{
  "dataset": "aerial photos of the United States (SatlasPretrain)",
  "norm_position": "pre",
  "mlp_ratio": 2,
  "parallel_block": false,
  "inner_norm": false,
  "moe": "soft",
  "moe_every": 2,
  "layers": 12,
  "epochs": 50.6,
  "decay_fraction": 0.4,
  "warmup_steps": 670,
  "weight_decay": 0.2
}
Rows from block 9 of a small multi-label image tagger, named by matrix and row number. Rows with one number within an expert belong to one neuron, the router's apart. Each number is 500 + 50 x the weight over its row's rms, rounded and kept within 0 to 999. All counts start at 0. Numbers have three digits each. After the name is the row's rms in percent of the matrix's.
Before each expert's rows are labels from the 100 images, of 14848, where the router gives the expert most weight on average: "top examples" is what is common among them. Only what is clearly more common there than usual is listed. The data: aerial photos of the United States (SatlasPretrain). In brackets: how many of the 100.
# router: slot weights (model.blocks.9.mlp.router.weight, 16x320, trained with AdamW), inputs 160-319
# up: expert up (model.blocks.9.mlp.up, 8x320x320), inputs 160-319
# down: expert down (model.blocks.9.mlp.down, 8x320x320, transposed), outputs 160-319

# expert 5
top examples: crop field (38)
router.10 113:460417557467440433508493550499538469517510507434468471508456497467390535465523447440395578525518515476420455424542421565545526407529514550466529525437519532408484572502499441458564484518563534416504510449534465440515549454440485409545489522514524491560470527449537647428543542463538533472494523572564506516520471561513550587504422407477468482493501413455526468445578552486553584458504481457517461551457475522529518440527529544439516587497527530474493501482460455556447528551460546
router.11 101:534527506453522466540516400493537468423446475535512468471477463491515477565428489455576501410434535535480513504572473494465520563503475575459443507555487499515462487537522540474430467527549555456488429510527504545517478606522523610475519342546515509494560544432463465467357549527568533447509461540449529527560493506461505408501479510541489574463518507508474465419526476506473418431438507517505496368544580454541474528493505572427414454495488494460544486558468432455508501497445471
up.0 110:449471503466566597545512446444534544502612516467527490498524473452524528511482422510532600531520475503470500573446464536502570490507536475612501488542514467504420493373515438458513456417442557508465491413467493524603541536484455531611526481499570492413505521502517575514527531432488450449502447563521467467526533526516537533585554544545440564549519412460468500490509500484461603460529559523559560571499556520478439555564502529545452486477529613479522429493542589587447484551425472
down.0 105:539541474516542452459521530615528547423462483487573541578527486427510405395549469562497559406478428498558515454532472457457447515497495487428573548485470479501496572534476525464428524574504445568535483448511530425491525452504436446514502514523422532508539475601540473480497565542559495517495301504490512553501455488506484476411547482515471515483509583462502468538440537439520425477490501425524445502502464441430595506540480475519482430451467461568546507488529516489455544489589474
up.1 098:560511386499410519571473523564548488441447556549528541494535539479511443581613491474418511527485443553426506470458533512514518525477375524511493390563477497451453537528496480420465471542430582536524458492523463530528446535434422553471553502374521452546528520559584501535467512559514443533465404469494505527431518463570446491538573454477503567488465554526547515505550493585572500591539432558422462534486450571503509525560517469499512442435464525486490456548489459496587482443479526
down.1 102:444541548533582453467484503562519542523573456565526428555554503508462481519493389472453529553406476428552437548479495525515586571628431550444373604505543508496465499558594476483515524540552474543508562474558496535545481467412535470426455562506435459432521424444548469564509498502491449493478510488501483512454474538454466488572437524487432442504437431581490503495418519479417504561423504523527495520490517484488578511543509455495440420472413497510483504391485434527549495432570548
up.2 095:545552478453519421476565447471460460522519524555543604526456495568437447447514452417444460473561533609553561543463444554549429514512434449439511509519489531464398460370499454526554510528541554542454520562471464507508538494543416590493526440515441578484478493484432443523488506451534520420504503553429441556453451447551458522485501540436546516531518469381443465469443531543528460514586496650517518514502518551462535459574518481529481513559513545524555452413428474446515493505535497
down.2 087:588555436502456479553380502456509437495477491476463523481471449544514490530545505539533492494468427517576489487552472600512553550524450499438513456551495605503497588533456563552494498542580535497540522447508544460342597449468444525532423484598467561476453482521425503503498439498571533412552473502573486538459519510505411471500456511517641509580544438506478569481540445453503506522510540453474627525429540408451549475451455530453453489410596552557441551498479536544582598527464478
up.3 100:464512480545494406555520500563366482413489500557490555481507487485535485489542518440480476443526508493585477452433502562524500495463544504522529457358531427517378473530468463486501545538551540585469482510552508485468496434533580574545502604449545549530515510527568472491503609412566477464512514436488520619505522509578492510451499498610401445515454466488567528441586465382558500501542447457439475476438420450574529462487525557447470534463502582496521514508545439588458560430401456
down.3 101:477457528553530530455466469559451579537600431532500442498543435540561488497570389546468526576437530535452495493503555456565501551535493456489553547538495450565518553510496523525495538380511481457501533465495359508602431503555446528452480483500464519378504542504473471499603436482485519582556506405416505450457469545531458499564461520390605519418534517483539542554488438484527442541431518464547536464518590539444485525432478433556531476560453522486511540524548508524425466454461508
up.4 099:497592608433515458523554470562423457500492458492535537500539467549410440457513515434593535440595548505503451522420529491487548497519685522531501416502589528508467578427522446516461467447485467462448431524417437552563486560514565459459446542477441484491512452458413506468533440511527470438521512482420547512528551512552525476514461515537417510541533486511604389429397482443544485503511580370473471532502625487449518506470553554544538507478499491488413439478475557531481541495483499
down.4 095:456533461456485522495444487450460557532564466465512450514456502460495420557498581534445491437440462590470532519502451477505480396536362492527498475560597435557599406521523454529443454511578568541487502560504515435563443510537447539500562450526571509474488547553466519426481541568540532472462495455450550523495528508480535456517482539509533588482560508439515527479407530453525559478586540457509507547502518462515568431532468477471501510586523499498576432470560529469468391498543430
up.5 116:521578415504490411508413551464524474604506480457603558420528498389528519475494532450617499577556549479548450431438612438476520504499507578540453435478436568503443431373571503494577510459474505569462551532476627502534495447528479536447429540508539503549426553502433420460532507411444518581489370626541443511484514607484432605470471481494425466547541422497539496515455504568529556537489491522591458489487495491483450511479547501512526577450490439592485448490562480485441481565621405
down.5 106:465492543549575513506462537476442561521499585567418474610497506446443396536524520499473495420440529580544560561499491507473519585621537474597446521484348488559538535561575444481504481533489462479572471524564450440468552545533471533511552489553454494478477502574424491465554538525434526559468444511501481463462470427529451551427554478430569570520534555458524539505472498472456517572507423494510457491447497460422576600498519449472523455507514475478423495494578442538572432544396528
up.6 098:433584494491486507537571514525510454459489521499400544497466564342452529439495460447565540514487547509519398534502539435551565512530640508462502508531416470495508513492504542537542452509398487495389523515558590428511519529534525461490442464459494459568613471577440558543427561558558434461404479508512466454579457542423500503536465493528508533536444536498485527490529414434561461450563494569431471464342428516476577531545498458478563394468426546519469442455443506460527479453527467
down.6 101:539557568345435502522469444481564491521544503493615417489520484565478475488455456551456582486559539469455526574563410466484471531601413520516538415506560600451521519444552524478611456526509485569482527468572459538531468552469491515506505470594528579528579506489415465431480444501430441480550504431518520450535430437573452557465560492524482503569516486575453481503385465523433534435584550533468513457573517444542552464504483522468461562516516435492473494475399548489467462446458357

# expert 3
top examples: building (71)
router.6 113:481478555467472442479412515523413523463482557467473507609433556486484513464495541418498527466461483518492427545518519401422522493490456434523554475541484488454446559486500526551514521471502429538576436507583453436519502532460609536485444549498422511504376488575542564507537380499527457434463459524528589461462447528463476483478579512466458574563483505494489445410491432497516547542659538467507486444429533570503562519510492518507501485463561535571492465501474492584634552517431426
router.7 098:484439500506551443578420559489413537402432450440494516486489475443520496435546460390523584498572519445443462539534517432441475415460517511491585474534466534492417433450529523609525573559521471596445543478521559423483504594572558491534461517517467647348498535535584500514484448515513487463463500550594477470504499474569508464459509514574384523505505497490553444488467467460494565532542475476448521593530503588541528569543453520423468529487574438466548444489498559432583526581562433
up.0 103:434551439542504545504447491460530509441476569512453512531523512608571475512535520534541630438500516438557487569552479341486480463530453425462497486513510477479505531493454454550484567544513528518436504507521497557421529469580519476588537612511455482550468481561445453527530529522456516538531482478451532487447546517429437506519562594537511487507504551509503515492495514468490525454554509445483461530626450421470450474466414567408424443400597462481565461485545578539595533460429487
down.0 096:500422491481484572531416423456580513476462462461592527489560458469447525365552463471512378486536479591443528504503432534535414531463513494488516573483442494538477544530481488512501478532459475413495507480456539571504451544547555512432441555397452544572500514444611473454519568384392563478536468549518419529477454425474417580484511547515515440523524560588473461525591532552508458520498531490489507457488508599523538520506514521495519567425469522494421363521471507435486562564494480
up.1 111:488474385494435534548474554480557488464540480510444427459474553549503465548413559515562455450446638475528480515503459498473523503475508506462488554496559562469504525513495488495545585522485440527386452539481533551466510453442566503408504498473554540488457425481460448553593434546499421485557490503574542541539511486387414526556463470539446515434509449496516601620497515523485533574516590502502421460556488503533566550545512519517575502465482471542529497480501530504463480516447421
down.1 114:443583488544504490557514461452475538517617600488513483571536479491417480508492486558382505489432489588510465423455575462514389470480469470524538509516456494529596537477605548511404582503437488494577439481491640455631546513534545477564580500481382435470492476512521521502412474410610518479486574503465501468406482509460569463571490497409460497447473475376514574449549396491500483458602538555537514517554510507463485428435527526542536427456414453522457460376477581465512437424513521
up.2 084:454501544482573457449487384453466514538494458421482402504458523479525412482556393426552496551519563510568502464507512486449574468469549473525455551504455613509444458501565538489552532549424503463501608464468453577522534506587513599428477524485420474485493526436406469414473573572493516544426537567520550510400564410546518486467456485633556552486454554547500516411469526577458515412493437454526410504516437575547411464598569512530468493492447545434483389507503530517450547501531465
down.2 094:553460465550537612495535540491482537492545518590552557463390451471550563476482406377487534538331489381590583513565541440463409492508383485515486487475474538478565431449458477608458511499520517525514568537469519453544555532568494510500555501526506528545466494532527425568446622488564465462526522520496575500499518593447518441448359467483451477509560499542504599552539561488445465515456546505395439529486435396548449482433511481492501511486588425480485584522599468514472575557535494
up.3 092:406443525556517571548496480403522436467536526404595461428553502536540559539516469582601379553502507419540499521422463542485442519376420510472458471481529396511387496554500480476511509439552436479550491460530455493502595441500553517494475475495462436409443474479561463603539430489550531426547483498388481506526621647518495561491488465500450418545519549540590393520503537596470440415508466477507547450463544492486430594427549486567439447554454474537527470512534525495518505510521554
down.3 104:491468471435520440462509436467374402449451482472447500530528483422490572499453527500554344543520475480543456521440485471472414482545520562539444445522584510507545548546457519598556519560409490493555481492528597484455555446529517402465483481431566481516419541532460533548537573446468553422424500526537502514514467552481467499560498535558451443399493459534575567517591553390435462582512488502505539559472487554446530500550481518435443489556564567476399542528497494379410428488501498
up.4 085:461562494514637457481532547429456572598536437605504540512540579522589465456548498488525508472489361405510509611462507417500472513483528468503542486484480503608453475487462487422488514524464550476433446559395554546466563522439480409527490444506449434487510522455476520476568483464577564420595618464510589570579511492445530533484538404457478524607442480596476457488478477545610433491439535445485431448507509475563426487519454442498579451462527468490538537535530557583430489491492566
down.4 087:431433541503533510431550417523534529538575478446446549494481423354460572493495560548445564446525492554418543479512399535497454402536504481468514497517567448395504493467438529519508530513565508539518440479470536543528499437503434592477598451452520619404500556482514574580512420466564483500474528509479437503476561566455407423487378555511561553569496542523504518465482532517500471521504514515436547540480477486468463589509523540460497492512553491481488506405384477464601475561513520
up.5 095:506411514459474527440506549448472528516555585491524611548488570454565414482466502503576525475521416467471494606373398526460406503493453520546479520534518471527492459545427522567408481531524566426481543450522524494535451355459531514448583502470544423466543594470466430506541396396578455518465409515512404434445474459471465453512474536474602513566510477426582545478552512566443474502546512497506454552471516473416484545470610539441430545495481541585472468486477602530490434560461490
down.5 105:554497556483474454542497424512506453416473548494466440520471442469466557483455565497401498459487517565483493395508499430518551529504456472502559565528413617560536470521450544524523562548476434454503514463511409453438533480576559492504502569572430425591555521549456457553434495492478523508497448459465514507483526481555610464492491553438465437520388494375481505537466599472557540504468532601494499457428420503600506531481626454397486463496524431465496545553509571477511494456504516
up.6 121:562456477543489477555521586529522496502588510500490559449514559479512559448494452570454463558473504442559463442549518471438509505481532469537463492549585566549445575616546394493492512543476575517495483494461524461498468454517497560475386452433569572504484490518420515496543360633574462497500515542515487537591513575504414443543479517576439480489390534546596460567490494528414487452534457448513481478480504477503489520447445531488407387442520471590474494462454425502580417579423457
down.6 119:565622475478496451432477491659518517471462554482535489460414427479527497448434504464415552502450393488528563434500499637490525506549575473540444477555587462451576447496566411571464545420486525587422554449467549486496508493400591491519571567454483557536554538495499520412497546523514466419523625479541454542547495502490562433503549495569431504469537433528504474525578515444410489517511555495477485476576534389377546546501491500526631514546487483409537499533482594485508478561409497

# expert 7
top examples: building (93)
router.14 085:398581491483488486497579433554435486527533543556517532551448475544512529504507443508476447513575506536534521505526560470382560535525508467484494428527569493569474507536500478541483444431479568374497550513404475447510469618533523534508583419461521546526474484474509437463446506559606490499505529443507511486484532517442539430516556472504470431386465382447473526364500422461506468512513536476541536428482569423565488528467482454493468501473516484388511589510448466417541446486442576
router.15 099:522515493459505457568476435490510456485526501428568486367585462388512499535507506516585430528560497448552457496532549499540519514450562507481488480410536574561452562529415501460452443541577580485481562403480531529553534479494407477556428462512461506536527477408538523544443561519515511438535577445470485593480525529536439500482552513525523520483564495576484499548513412454501483546535509503481551541522601477569528581504450490580553466446532549473530536534483423449477508522555447
up.0 096:504448373492507396435550482516570491419403584552396568488504500477528481480546454460522527549544520577524530480517506456528539521444399458434528474491542551504542476540495511571508411507517507479462483486467481491481458485460526493407419553455454476492475493598424512452491548512518551491449545592538522434470485470471508500539516506527513433572522376530383394518613451600436470512453533521433496492519480510487412499506615511440468501505425454591507363523486483538413509548513483
down.0 088:544522436509446462518440524434453487449544338514513470553523417550467555465484531565535490557492476510509525545449546527433416477440557508515564435399413579644485534549469460491433476501512506369474446564414482442515456371542488583524587559531507521471519479539430484492428466519523457432463582387486543548447502454557519519547598464521561517468491582492547503533485545557413592527465494518529566492517468460414442532521550518449543494508517513545490522472566562453502489505414590
up.1 096:531482502510516499463469500426496420472495535563522433503535502579466447394537561468596498494438528550466434464474545500454491468469582529473523460538438540551526545439514568445529460464548442512450575472542510460405537505476457521513447517502525467499484426521497418618574540559446482606525540497370520469485556448463559523474494471447482522525502562519476569462411450509353488465521511470457497486515490594498528433467560566521409483544534466456587541502539476498507396529465570
down.1 097:461505510527473562532456493458534582538531462553437357482591547490551523508443509508464568500535467558552485544628583558548481569470413404494483507510491452571463419543589379565499529462457478526398553510561430557435410490406524531487417526561543522477498491413481600594519548483481510462493449428508456519571508480606505541455497558425476553466492479504512501488544489538523443462539460482493463460581540502517513470492442442558482442513616484492549515425481503483477467533510554
up.2 097:513371471522565588568480432597544496489561468461554514397573414573442473435486405484501581460506491511565577456505463517519519482527518563493446493402503500449632550482426460529457544535514397526459489482548459493447529495501560459514458513469390411550533543459597548479508463524449458468493544527513529556446527519434528491555475529508522452538492486612468563489423567474473511460535517398466392470431465515503512546555565476506544508428579458480482433540483373513497579480494481
down.2 095:455455443513558417515499466559589471500450576432530511482493562457552521507507438514507486434454452469450439555527502452463567569352492444545466574459541515512511506544558469558521523477499533516486522528419463522416421562563544533495534564428512511513452524472532519427529512483450507494502636543489452415476516584465437501543473485522459602512546516500383492508600490561546567423525503575544452592419518620445494465420476475558492439450482510452536475499494505472468462513510456
up.3 102:478469486492497474500505528424574534428443447516489573615524449504527458603508528463472498381479506476459412537538447519547410445505529498409393394559509495526518503551587512500431482541515490493570546407517472539514544447494519447498579529513543461536616441394526505452450507439551482462460525561453488520400360538457540488497510440527550477406528530461501496535581596554469463586494526544482564429545473569497517509558564514437497484485461504600508490500501556510580464542513470
down.3 113:448476514492491460539486478562499505576543566385517457549501533584453503469431506480443456480457507449485521527543452522435518471521553508506507575503492478542450532501518483517521509410555396458471485550532654467570542509492575518544509468489512370477457517486584452529594519532490459543545453502485406495503546482525463479514501452513397572584512404563553456517498499581394423452576499449504527465524410519532582430613503483544444502486484470523502471477434368508563530479508492
up.4 107:467512467606504579593543483406437527492534536493440509536554503450428424475434483467486552452591481491531508525598508471509513473473534494540459501582557538522482458488435478436628492502555433540495547510525570514441473500464453443501554553445496468508500542560572605515451553559528469452446454454501494465482516454503445606464541475479457469514549457471521462611604522478428585458629527563514550451370557600550438530521559568510590516466542471409490461438497470469439476524437528
down.4 104:512490422442463569416380504458638492546498462508571482470560484438502505499539544494566515379511516532560577466510580444552532545474536545452504524462520543519516476522515503530441548514440458443530498551544496552462547450454492573422478462474488547479495568474498413475540366392480543552558504487432460538493574484463502632514557561586471481418529592466511521495458523496504509508389431511548462459590506475490521450480496456508471496545513493520494528547441452423563518550495487
up.5 108:491485494510508559501440456479500584525490508492500584602488445456530429515527527463561497567477439474515573440432580465595544476492491518540483523457484475512467505542497496438653422398506517527607488515464507537383481474409548558455522537467492545509476610477408505451500486433497523451444382575506416551478515551462382550470552419548506489435450459455487462467406543515512618458499433485564528533479424456538534536449456449497544430563421460548548517498553436503498476593531477
down.5 111:455525455569573456524552500432432456483476488432480504606493577552480548499568586426475479556502535433496510437470483525494609456546580571470453534461499536456502476463484548528462463526477454529476619580468614528485666499446396548525495400522484481491525447496548514577561453579503591495509529572507509496551491515540460545430603481491555522458492489482457566460408529502494479485509539541530565498544492505473547470540430519539493513421487466512515515541463448585513431548433432
up.6 093:576479485514568531559449584536506498555532423503531493534470454516523502557560551517543457649492505539538562428529572521467487497470475474505547541445575479485568487542488551516544489490416537480495495359495536528489420418479464485483495495453531428489430442573471507460430518563465453528573490544490503551510619495472504436553495562545548530465417534527453455538470478575448500495596436472578511521615588367516496488487414561424517514625463445519452550491625504369499461440438487
down.6 094:466554514589488485415592531451494490522463515497456431545512426504486566546472416531525525435445478506393489461481549628582389464542501458522495549494543496510455483513492546486484518549485576480516482557580443450552598599568492512484436512454472557526456541400464435540499464553516570515513526462530508507512394471400517542444545497458619418486464572507446526461450625496527440504512518512510443549542512587621518594513499517562516403537489461464442565524560445541539514542554479

# expert 0
top examples: building (68)
router.0 103:461500527443521426455491440561521557462415447429503521521449488436486476448476503554627533543563547526516515539564498567431522500593580554396512500453554555523447535494425535560448527430571482482434469407499511436536512506523522560616514510457483567481506484515549496471466530488506457489531542500402578535487454587401446479574540501494414559567480450525494468458486470485461436480572481553480547574510526354495494452478518470507485428468509415486414513506462449431539496475423450
router.1 098:480494460521527415595518465449497470487499459552513564389525455524419611557580447500552496494528487427440545466535514596492590462460474521535482582494444567448453477509502453443491535467535498552478503435474438508578468516507521535580425457446618433467478430442426481526469548554542451475588491446522471527518531461548523469535462491516506513461406489466460587400553547557514526488470551489545490523525453430578490474563469453478516534496627542456441427516500453439582462480556556
up.0 109:552563466458452545541519593300524505515518450492500467480457443541545467526543444465439550443492458515528486595496541507479516515555512476452450553506459473510450420527498458625536533508481516495426439469456440529450473521477556444467390489633566539437476501558455507523507372478551525524482502500509351495498497427493493413591558452462456452477455471450445504577392481530573586448482496422526518504469480466483502443547483544488479469540510490394476506429528483565500457534536485
down.0 102:435519424570571390513453487577526537504557484560484529406489505538335561532528570500524447518487430564520540499528518487551435581448555453519447515575526488482509589543459455410505480495503407414502510517411487430556380495553507445510348404456440546481555450496538394490464489423488407499567426530506588607444423602591495496516497456462455518527453433557508562341498552488512495465506505502496516545478551534509544489480475543438519558449531380457534438512530558550465582442581458
up.1 087:573514472554507404524550479535505435558502451569390451516546486556475500541479430416507540523536444581516512446437442396545456527379491561492526525517517481535522589514469513488504562491545485519510541524503399559518561436488468460569560495456578481536502484519559581567512513499437446437444503501527460516610444478532364541407461496512597469517509514404434447506516440448470507497447561511457555528522576476456462518543528422584485541404485430472560522499464544567528537546477437
down.1 098:539445493443467524540580338445593471533451464460465515451492560527529424487465472541467588360491462481470468544459511491503564431637445487578499555504522513465522572518474477590500527558607469369503578517456549469551530514491498550472586443503446506506530508442472469491524521488555560451526524511458476517464589530564442528464529503507538419561510472464581484581502563565523430515556532601595473545390629537434512528503469498472407506551487554465503546499478473439441516496511519
up.2 114:426480553432493420556451439463459531446451426462535404484612472450578592497497465461533545506448545490524466431455533588514462567555444470489480548449551513496493461505427464520546607524487458463472503570550530483429399460595553464539538446468460528498430499544483535547427393514464570507466466469478456460442507530536482523548413518528495506556511498496503539595572505500447476437526572497495504478586533510411592536524597507484615561509548467407590570552497501504506534554466447
down.2 101:427526499522548494453572524468568551456607521551567492518564443448486409440554534445451469541509493490445521541479500540481532500432598538484450395585449516559460512477462507460431439563497483561536447537538523389457511539505517529504411416564492541502507488458523472444482558605481449571514389584556477546558450553509473567568513527504473488493492464487533483482465537505505565536449466535442534519542466535524553473631447372452558445446519457518410587536573407419472501548504568
up.3 085:505480496483488500482440514471499548546520460530578556518417497559514546516496501619578423556496418449495559460522452499427525426556497563453471457509517472528498489483476371535508504452492537428468446491480545438492446425567364483638537557472570478483450575499487386494509467547504495506471464503588483491504529541493509555450514545485453507501535428508450560504488502506548471516606543505495441447480553479426488539524452655529429504390582435447480570542510534641471550537591532
down.3 087:475462565462418530495497440524610376547533609390626469483556440532434569434532544468514590506574424457519516429526511445491468442502539482475524486556542515446491568456537542432528499530515553459498647514443549483433555501524560500569550577458401563508477485540465516506480476516421423524513527551492523508519431562456501503562483597482430494489501470512438521496502425475527490492442486512410511456519565546513566474525525454517456407561542578489457539402447504490435523425500458
up.4 096:457602533555516549479434479448490478473415475515504498569475494493496494467485465554684476482511448503492575444455466579504525449494426465442489514445553412544437491443568454531547487468575558474555442419455479552587488516506502503580459531492516523469479531431470511415480483502542489475512472520500450507548546519458513560532580525591497506506550406491470445463611574499486510365472468449436585572491450456433466579521581509488464555453494481501433498569389545571400456556532492
down.4 101:548338505469524419501457519509483455578524419471479411407386572517476524483558413512508543469457465526427424488615526481522545497458481537448516534520565571502515515522457449448449525453385616504486460495533534457468550568565513498459467441435544491523545434552509468501634521445504454466456609512494525581373498506474601418575567498514439452474438453545468469489440447537492505413466439568578511480569501458484531537540489480483550508509475480575528577532597476438421484545545567
up.5 092:539553475473512435456467573494479516497472522558554553419474608414514530490549458553582418474454478546521477524548413544478497555455439517426480448558548460500396469442526540518441454619440564468493460442465465475461589563385430564447554561431514490541563509467461437440588445507448532463530551423507515462519440520547463626468490461447514444469488517609470482463522452520494583539444422479513454525558538496530491575486563466476483407472504515524553486504415465575445459495504441
down.5 094:562512499511459500552495470411429497510464571415481478498514528378473534480564564362472460590458505519504517520507553397506518486498433593484472490370591530488551516482507517534458514385408461506548508485486541519505452562520602441485423494454501457475453439493507565463483518512455407478515575520595361620471514580557519314530547424403505521443472433469508537476490458538540488454608574447503551495497527461505534539481565471534497527585477601522525562527402531530551458566435447
up.6 090:484417488502602575481463459406505455506434500556542580595475565461455457503469456595553570422578444597488504509522552562499545563471521555411546465497549493521516468507541399555453519504575529405415584556544528532485487496552462516430489493511557534513517460431471431568525465508505536473464593548499534526503483493487474433497440466528517386607422537485540556484422579543553512448560578479586435521538457482495473515448528491464473504528435558442482531538510508521482500491501451
down.6 100:493505517557398496503418541513492514560562469524550496418509552533503548505505550583534513495449440595533470547434533466418518490507523566551510466479507506420590519408425490558601477403528443473532525486511426503524430490455486434553537460522462428518482511492450615467429506540555504488515456498522413464484525470476493499523553439599481450440488509539494518538519404505430558403500556522557462561493529478464621450532534535448468398504517512552441496426498476522524535470533485

# expert 1
top examples: building (85)
router.2 087:577492540531475522400529486579513562509503556542500533509492473475491472549506411522565514445532519538509438489492475549446491532536526539509507482502566474585426604453424437468456520485480450428543516546413502478520397589522534542502551503467473495494489475511475444528450442461532506530576566458472570494496452562445504351557462555459469509505440411512540488463470486359421561503506459557411531445468517384485441524427543471433417497571421457464414484566459542473441468505414524
router.3 106:557469425544560545470416485495475502497455534533435490528472498516538429510438480432562462539539471577529523534458575494598455453571433514587489438496471559455474435504573504426493491530440502454505546550522474530403458473441505543446450473560436538513566579607453475479530516555450502513513600497435535539380438415505443402495601530461510507560482454504505456447552530479442563515574446534442481475496440453447472511421480419471600552474459513566558524499532479562498408513482500
up.13 095:387439535453559460502460449511457516429500539440421525498502450430455543601488484398537478419517555509543485472541441557547518525542558465440510431536479511563503538519441482502527535402485497551517480437541495475484465527525576508561510483514496418431527518492488567502422469553514486617474516510488591572498525505529513364558574521453486444482510497390569429429375490507553448570558513527477514539461506623501476457402468448493577626505488531460450525440521526494516417547477474
down.13 095:536575444570585546602456568476515451518514467488565447538533610538517568549456512560478560539516529457541500557532538552523534485492486469452471461519515465461475421532517482493480440520518509507454418490510425508586409470476511474474512506522471440498501505555511618488456482455612366595522551518503451442435383542514552620497535454532452561452496565485456483504482558509436525398523513576417523504461484511558523403436474461563421515564512441445466439602463537489428507444542453
up.14 105:550508547494493436466526518467591518483427483428457535536566442494506490567551522515389509542440507526461446546446534555513527471611547395487448465512475561525450518533470490491560501461518505408397511583497556483442499484519539540567548468494472522569485497580549586501467436406536501496504454413526625577540482440508467548520386528425426470554510433449515495517445568451515526432414494554562562503462571486541523502510515494594436468512514450572454482507407441514458532524449455
down.14 106:544510516430466508545534466481480491421544598515504486601539585598540491489540494478477484574531506489507464436555365491502546498459446526502536491536462402507609501540580430569528437521548443543571524518511541591506525508525451457484489569519452397475460567482514551530488498497474528527573514498380451488561538420389556563478471425500570477545498513520597568535531387497486485441442492504520478524486500481472381502423538393499437503416465487548476469497493457468634573367504516
up.15 100:514471475504531555407517468394510569549577527505523428550510497511491520509486510587499550440539581536497438488447529567499551482425601493542503496457515500445512509509419592555504511528479427465497503527521516505545485502507493541522512457540462405436528432459539562464567460495521578486520562569511462511500520445412473496471606514481528491539550449507571464507422508528442545564465512438444479501510495498484474471545482380494575518466607490472521595499418480461450579479500599
down.15 098:478424447543435468502564491435581442422502549470381472445556512534541455526478529600468543518557409485563384549425501484455612476495438430497530404367462492465531515552609528468574521451540562535520492476539546438374496511472564515476549476449504428532486476449495551536469422499517518460511495528405474521498524640536470481442487457633488439474528542574563449489486477474511470485480513546470532526557489421585551569543486425447593511544528453477550539559472453440474527566570471
up.16 105:519522473520502508497460508395570436477488485546493511513415529478544496533520528442537448497452526529562431553593474531546570455496397464492491432470503442426505549460521443381493436481502445556484430484392456475565454419477468405521485496499575531507461458441518575505503486512494513499599514503552543473552500570497543487555504513448513522483564476466543565393523528415483462476477504430549544522435505450481528477499492527492559451567526504458513480518487468422591518508475522
down.16 114:523439535544440581518491561451632534435422428524428389588580482524583498511440513495430456512457405453556544408537577585475372491531543524519438534407513611497521496494515528530493575490486513484458587523507541544487514527486511588498440531559467524462501409475555475482499627499588501491499562507492515428520538427448443418428512549502447559542480522545507383544394542445498554458491459573452428526511469509483499565489524377502471517543500485445497557527532557401471535499443545
up.17 095:506436520546445575499395485574452509527501594584394471476577478530402560437506614530481528459562442479518516527468435549377569504495468497482570570496535583484505455458483550565530546592504559445515552538502452522469442553454426607509477512519493581480560417500450537426501448515507521548579562435507484512502498551477489470567534465592486534416521533449515479558402484453465418492426539575472557544447570483558524496550513509549548480495518623491483469463478449622524532489547518
down.17 100:569452443586470533433459551477470510535482478463438459511481504540518461548463533545602520471530496445451494451642490498500467581502498490471649388570416461503529510554501421404518443503557455540524558507528559460607490497493503512484519524458478438480493323524399495618501533439636377530557476539451577508493552491450547533536553501476581483472418494553566579476601432478568556474512491576471583505482470463483539511404545556461480480441502510461452557510489544541497367552510447
up.18 107:596445504597481485503534500413468511441525543487574528551432537520568470482460476454547474499444552429485467454516453452581557452506487580463490515413430446440531616420499524523424563526454487432531483491488584536545435459628542413479495387465505521525502481435455505500489506570485548513597479563483522555534525516508459383443502555542512457442509509538551401529387510484523522565368584574378520528608467470509571481608556604583468374409506460556483601476522524436432478473524415
down.18 097:495565499457508391477517471559549508504444585570558516599546458481450479490453534600448457425534484514486569493576473491498544481437530519486475594481447605425433516564476508453389482510513516483486510488436546451520572475413457472499444583465465579484558433494542420508512473483547506473513496599475525562514501532475454594489436523541542433535530486427471556484534510490514571584512421566554500476443481546514564521443501490509377470583520476476485505463516470511482457383561451
up.19 109:547455448425439502522505481304431497448505438471552490503513585431508562511483479501583435475602449463410497493546465620502460506356542464511526509498541630483531468497454499569424519555449545516558471474531533513454414552555472469551483431431489388497507489572541448483493469515522511563504500502376511455535552444569498450512535540462577422505432529519408452466523508529499490537532541493513577525591498535490505504473413476517618509546613436528439433473459568557499490583464616
down.19 113:423550451535543513540563467501481484507471388575488418617505487431451467529555527536484465444451530422401553450529461546428566495491513471476477385449358521486465522460604540469574574551488514526476529449569399423505548462505519556556448554500599483447483483598420532496501477564491461619504500530467461499584445520528530528482495472487490446489517538511537497517481459612504579473543516565495490476533463435522606427501525562520460434461513503455483518494509435470488465440469504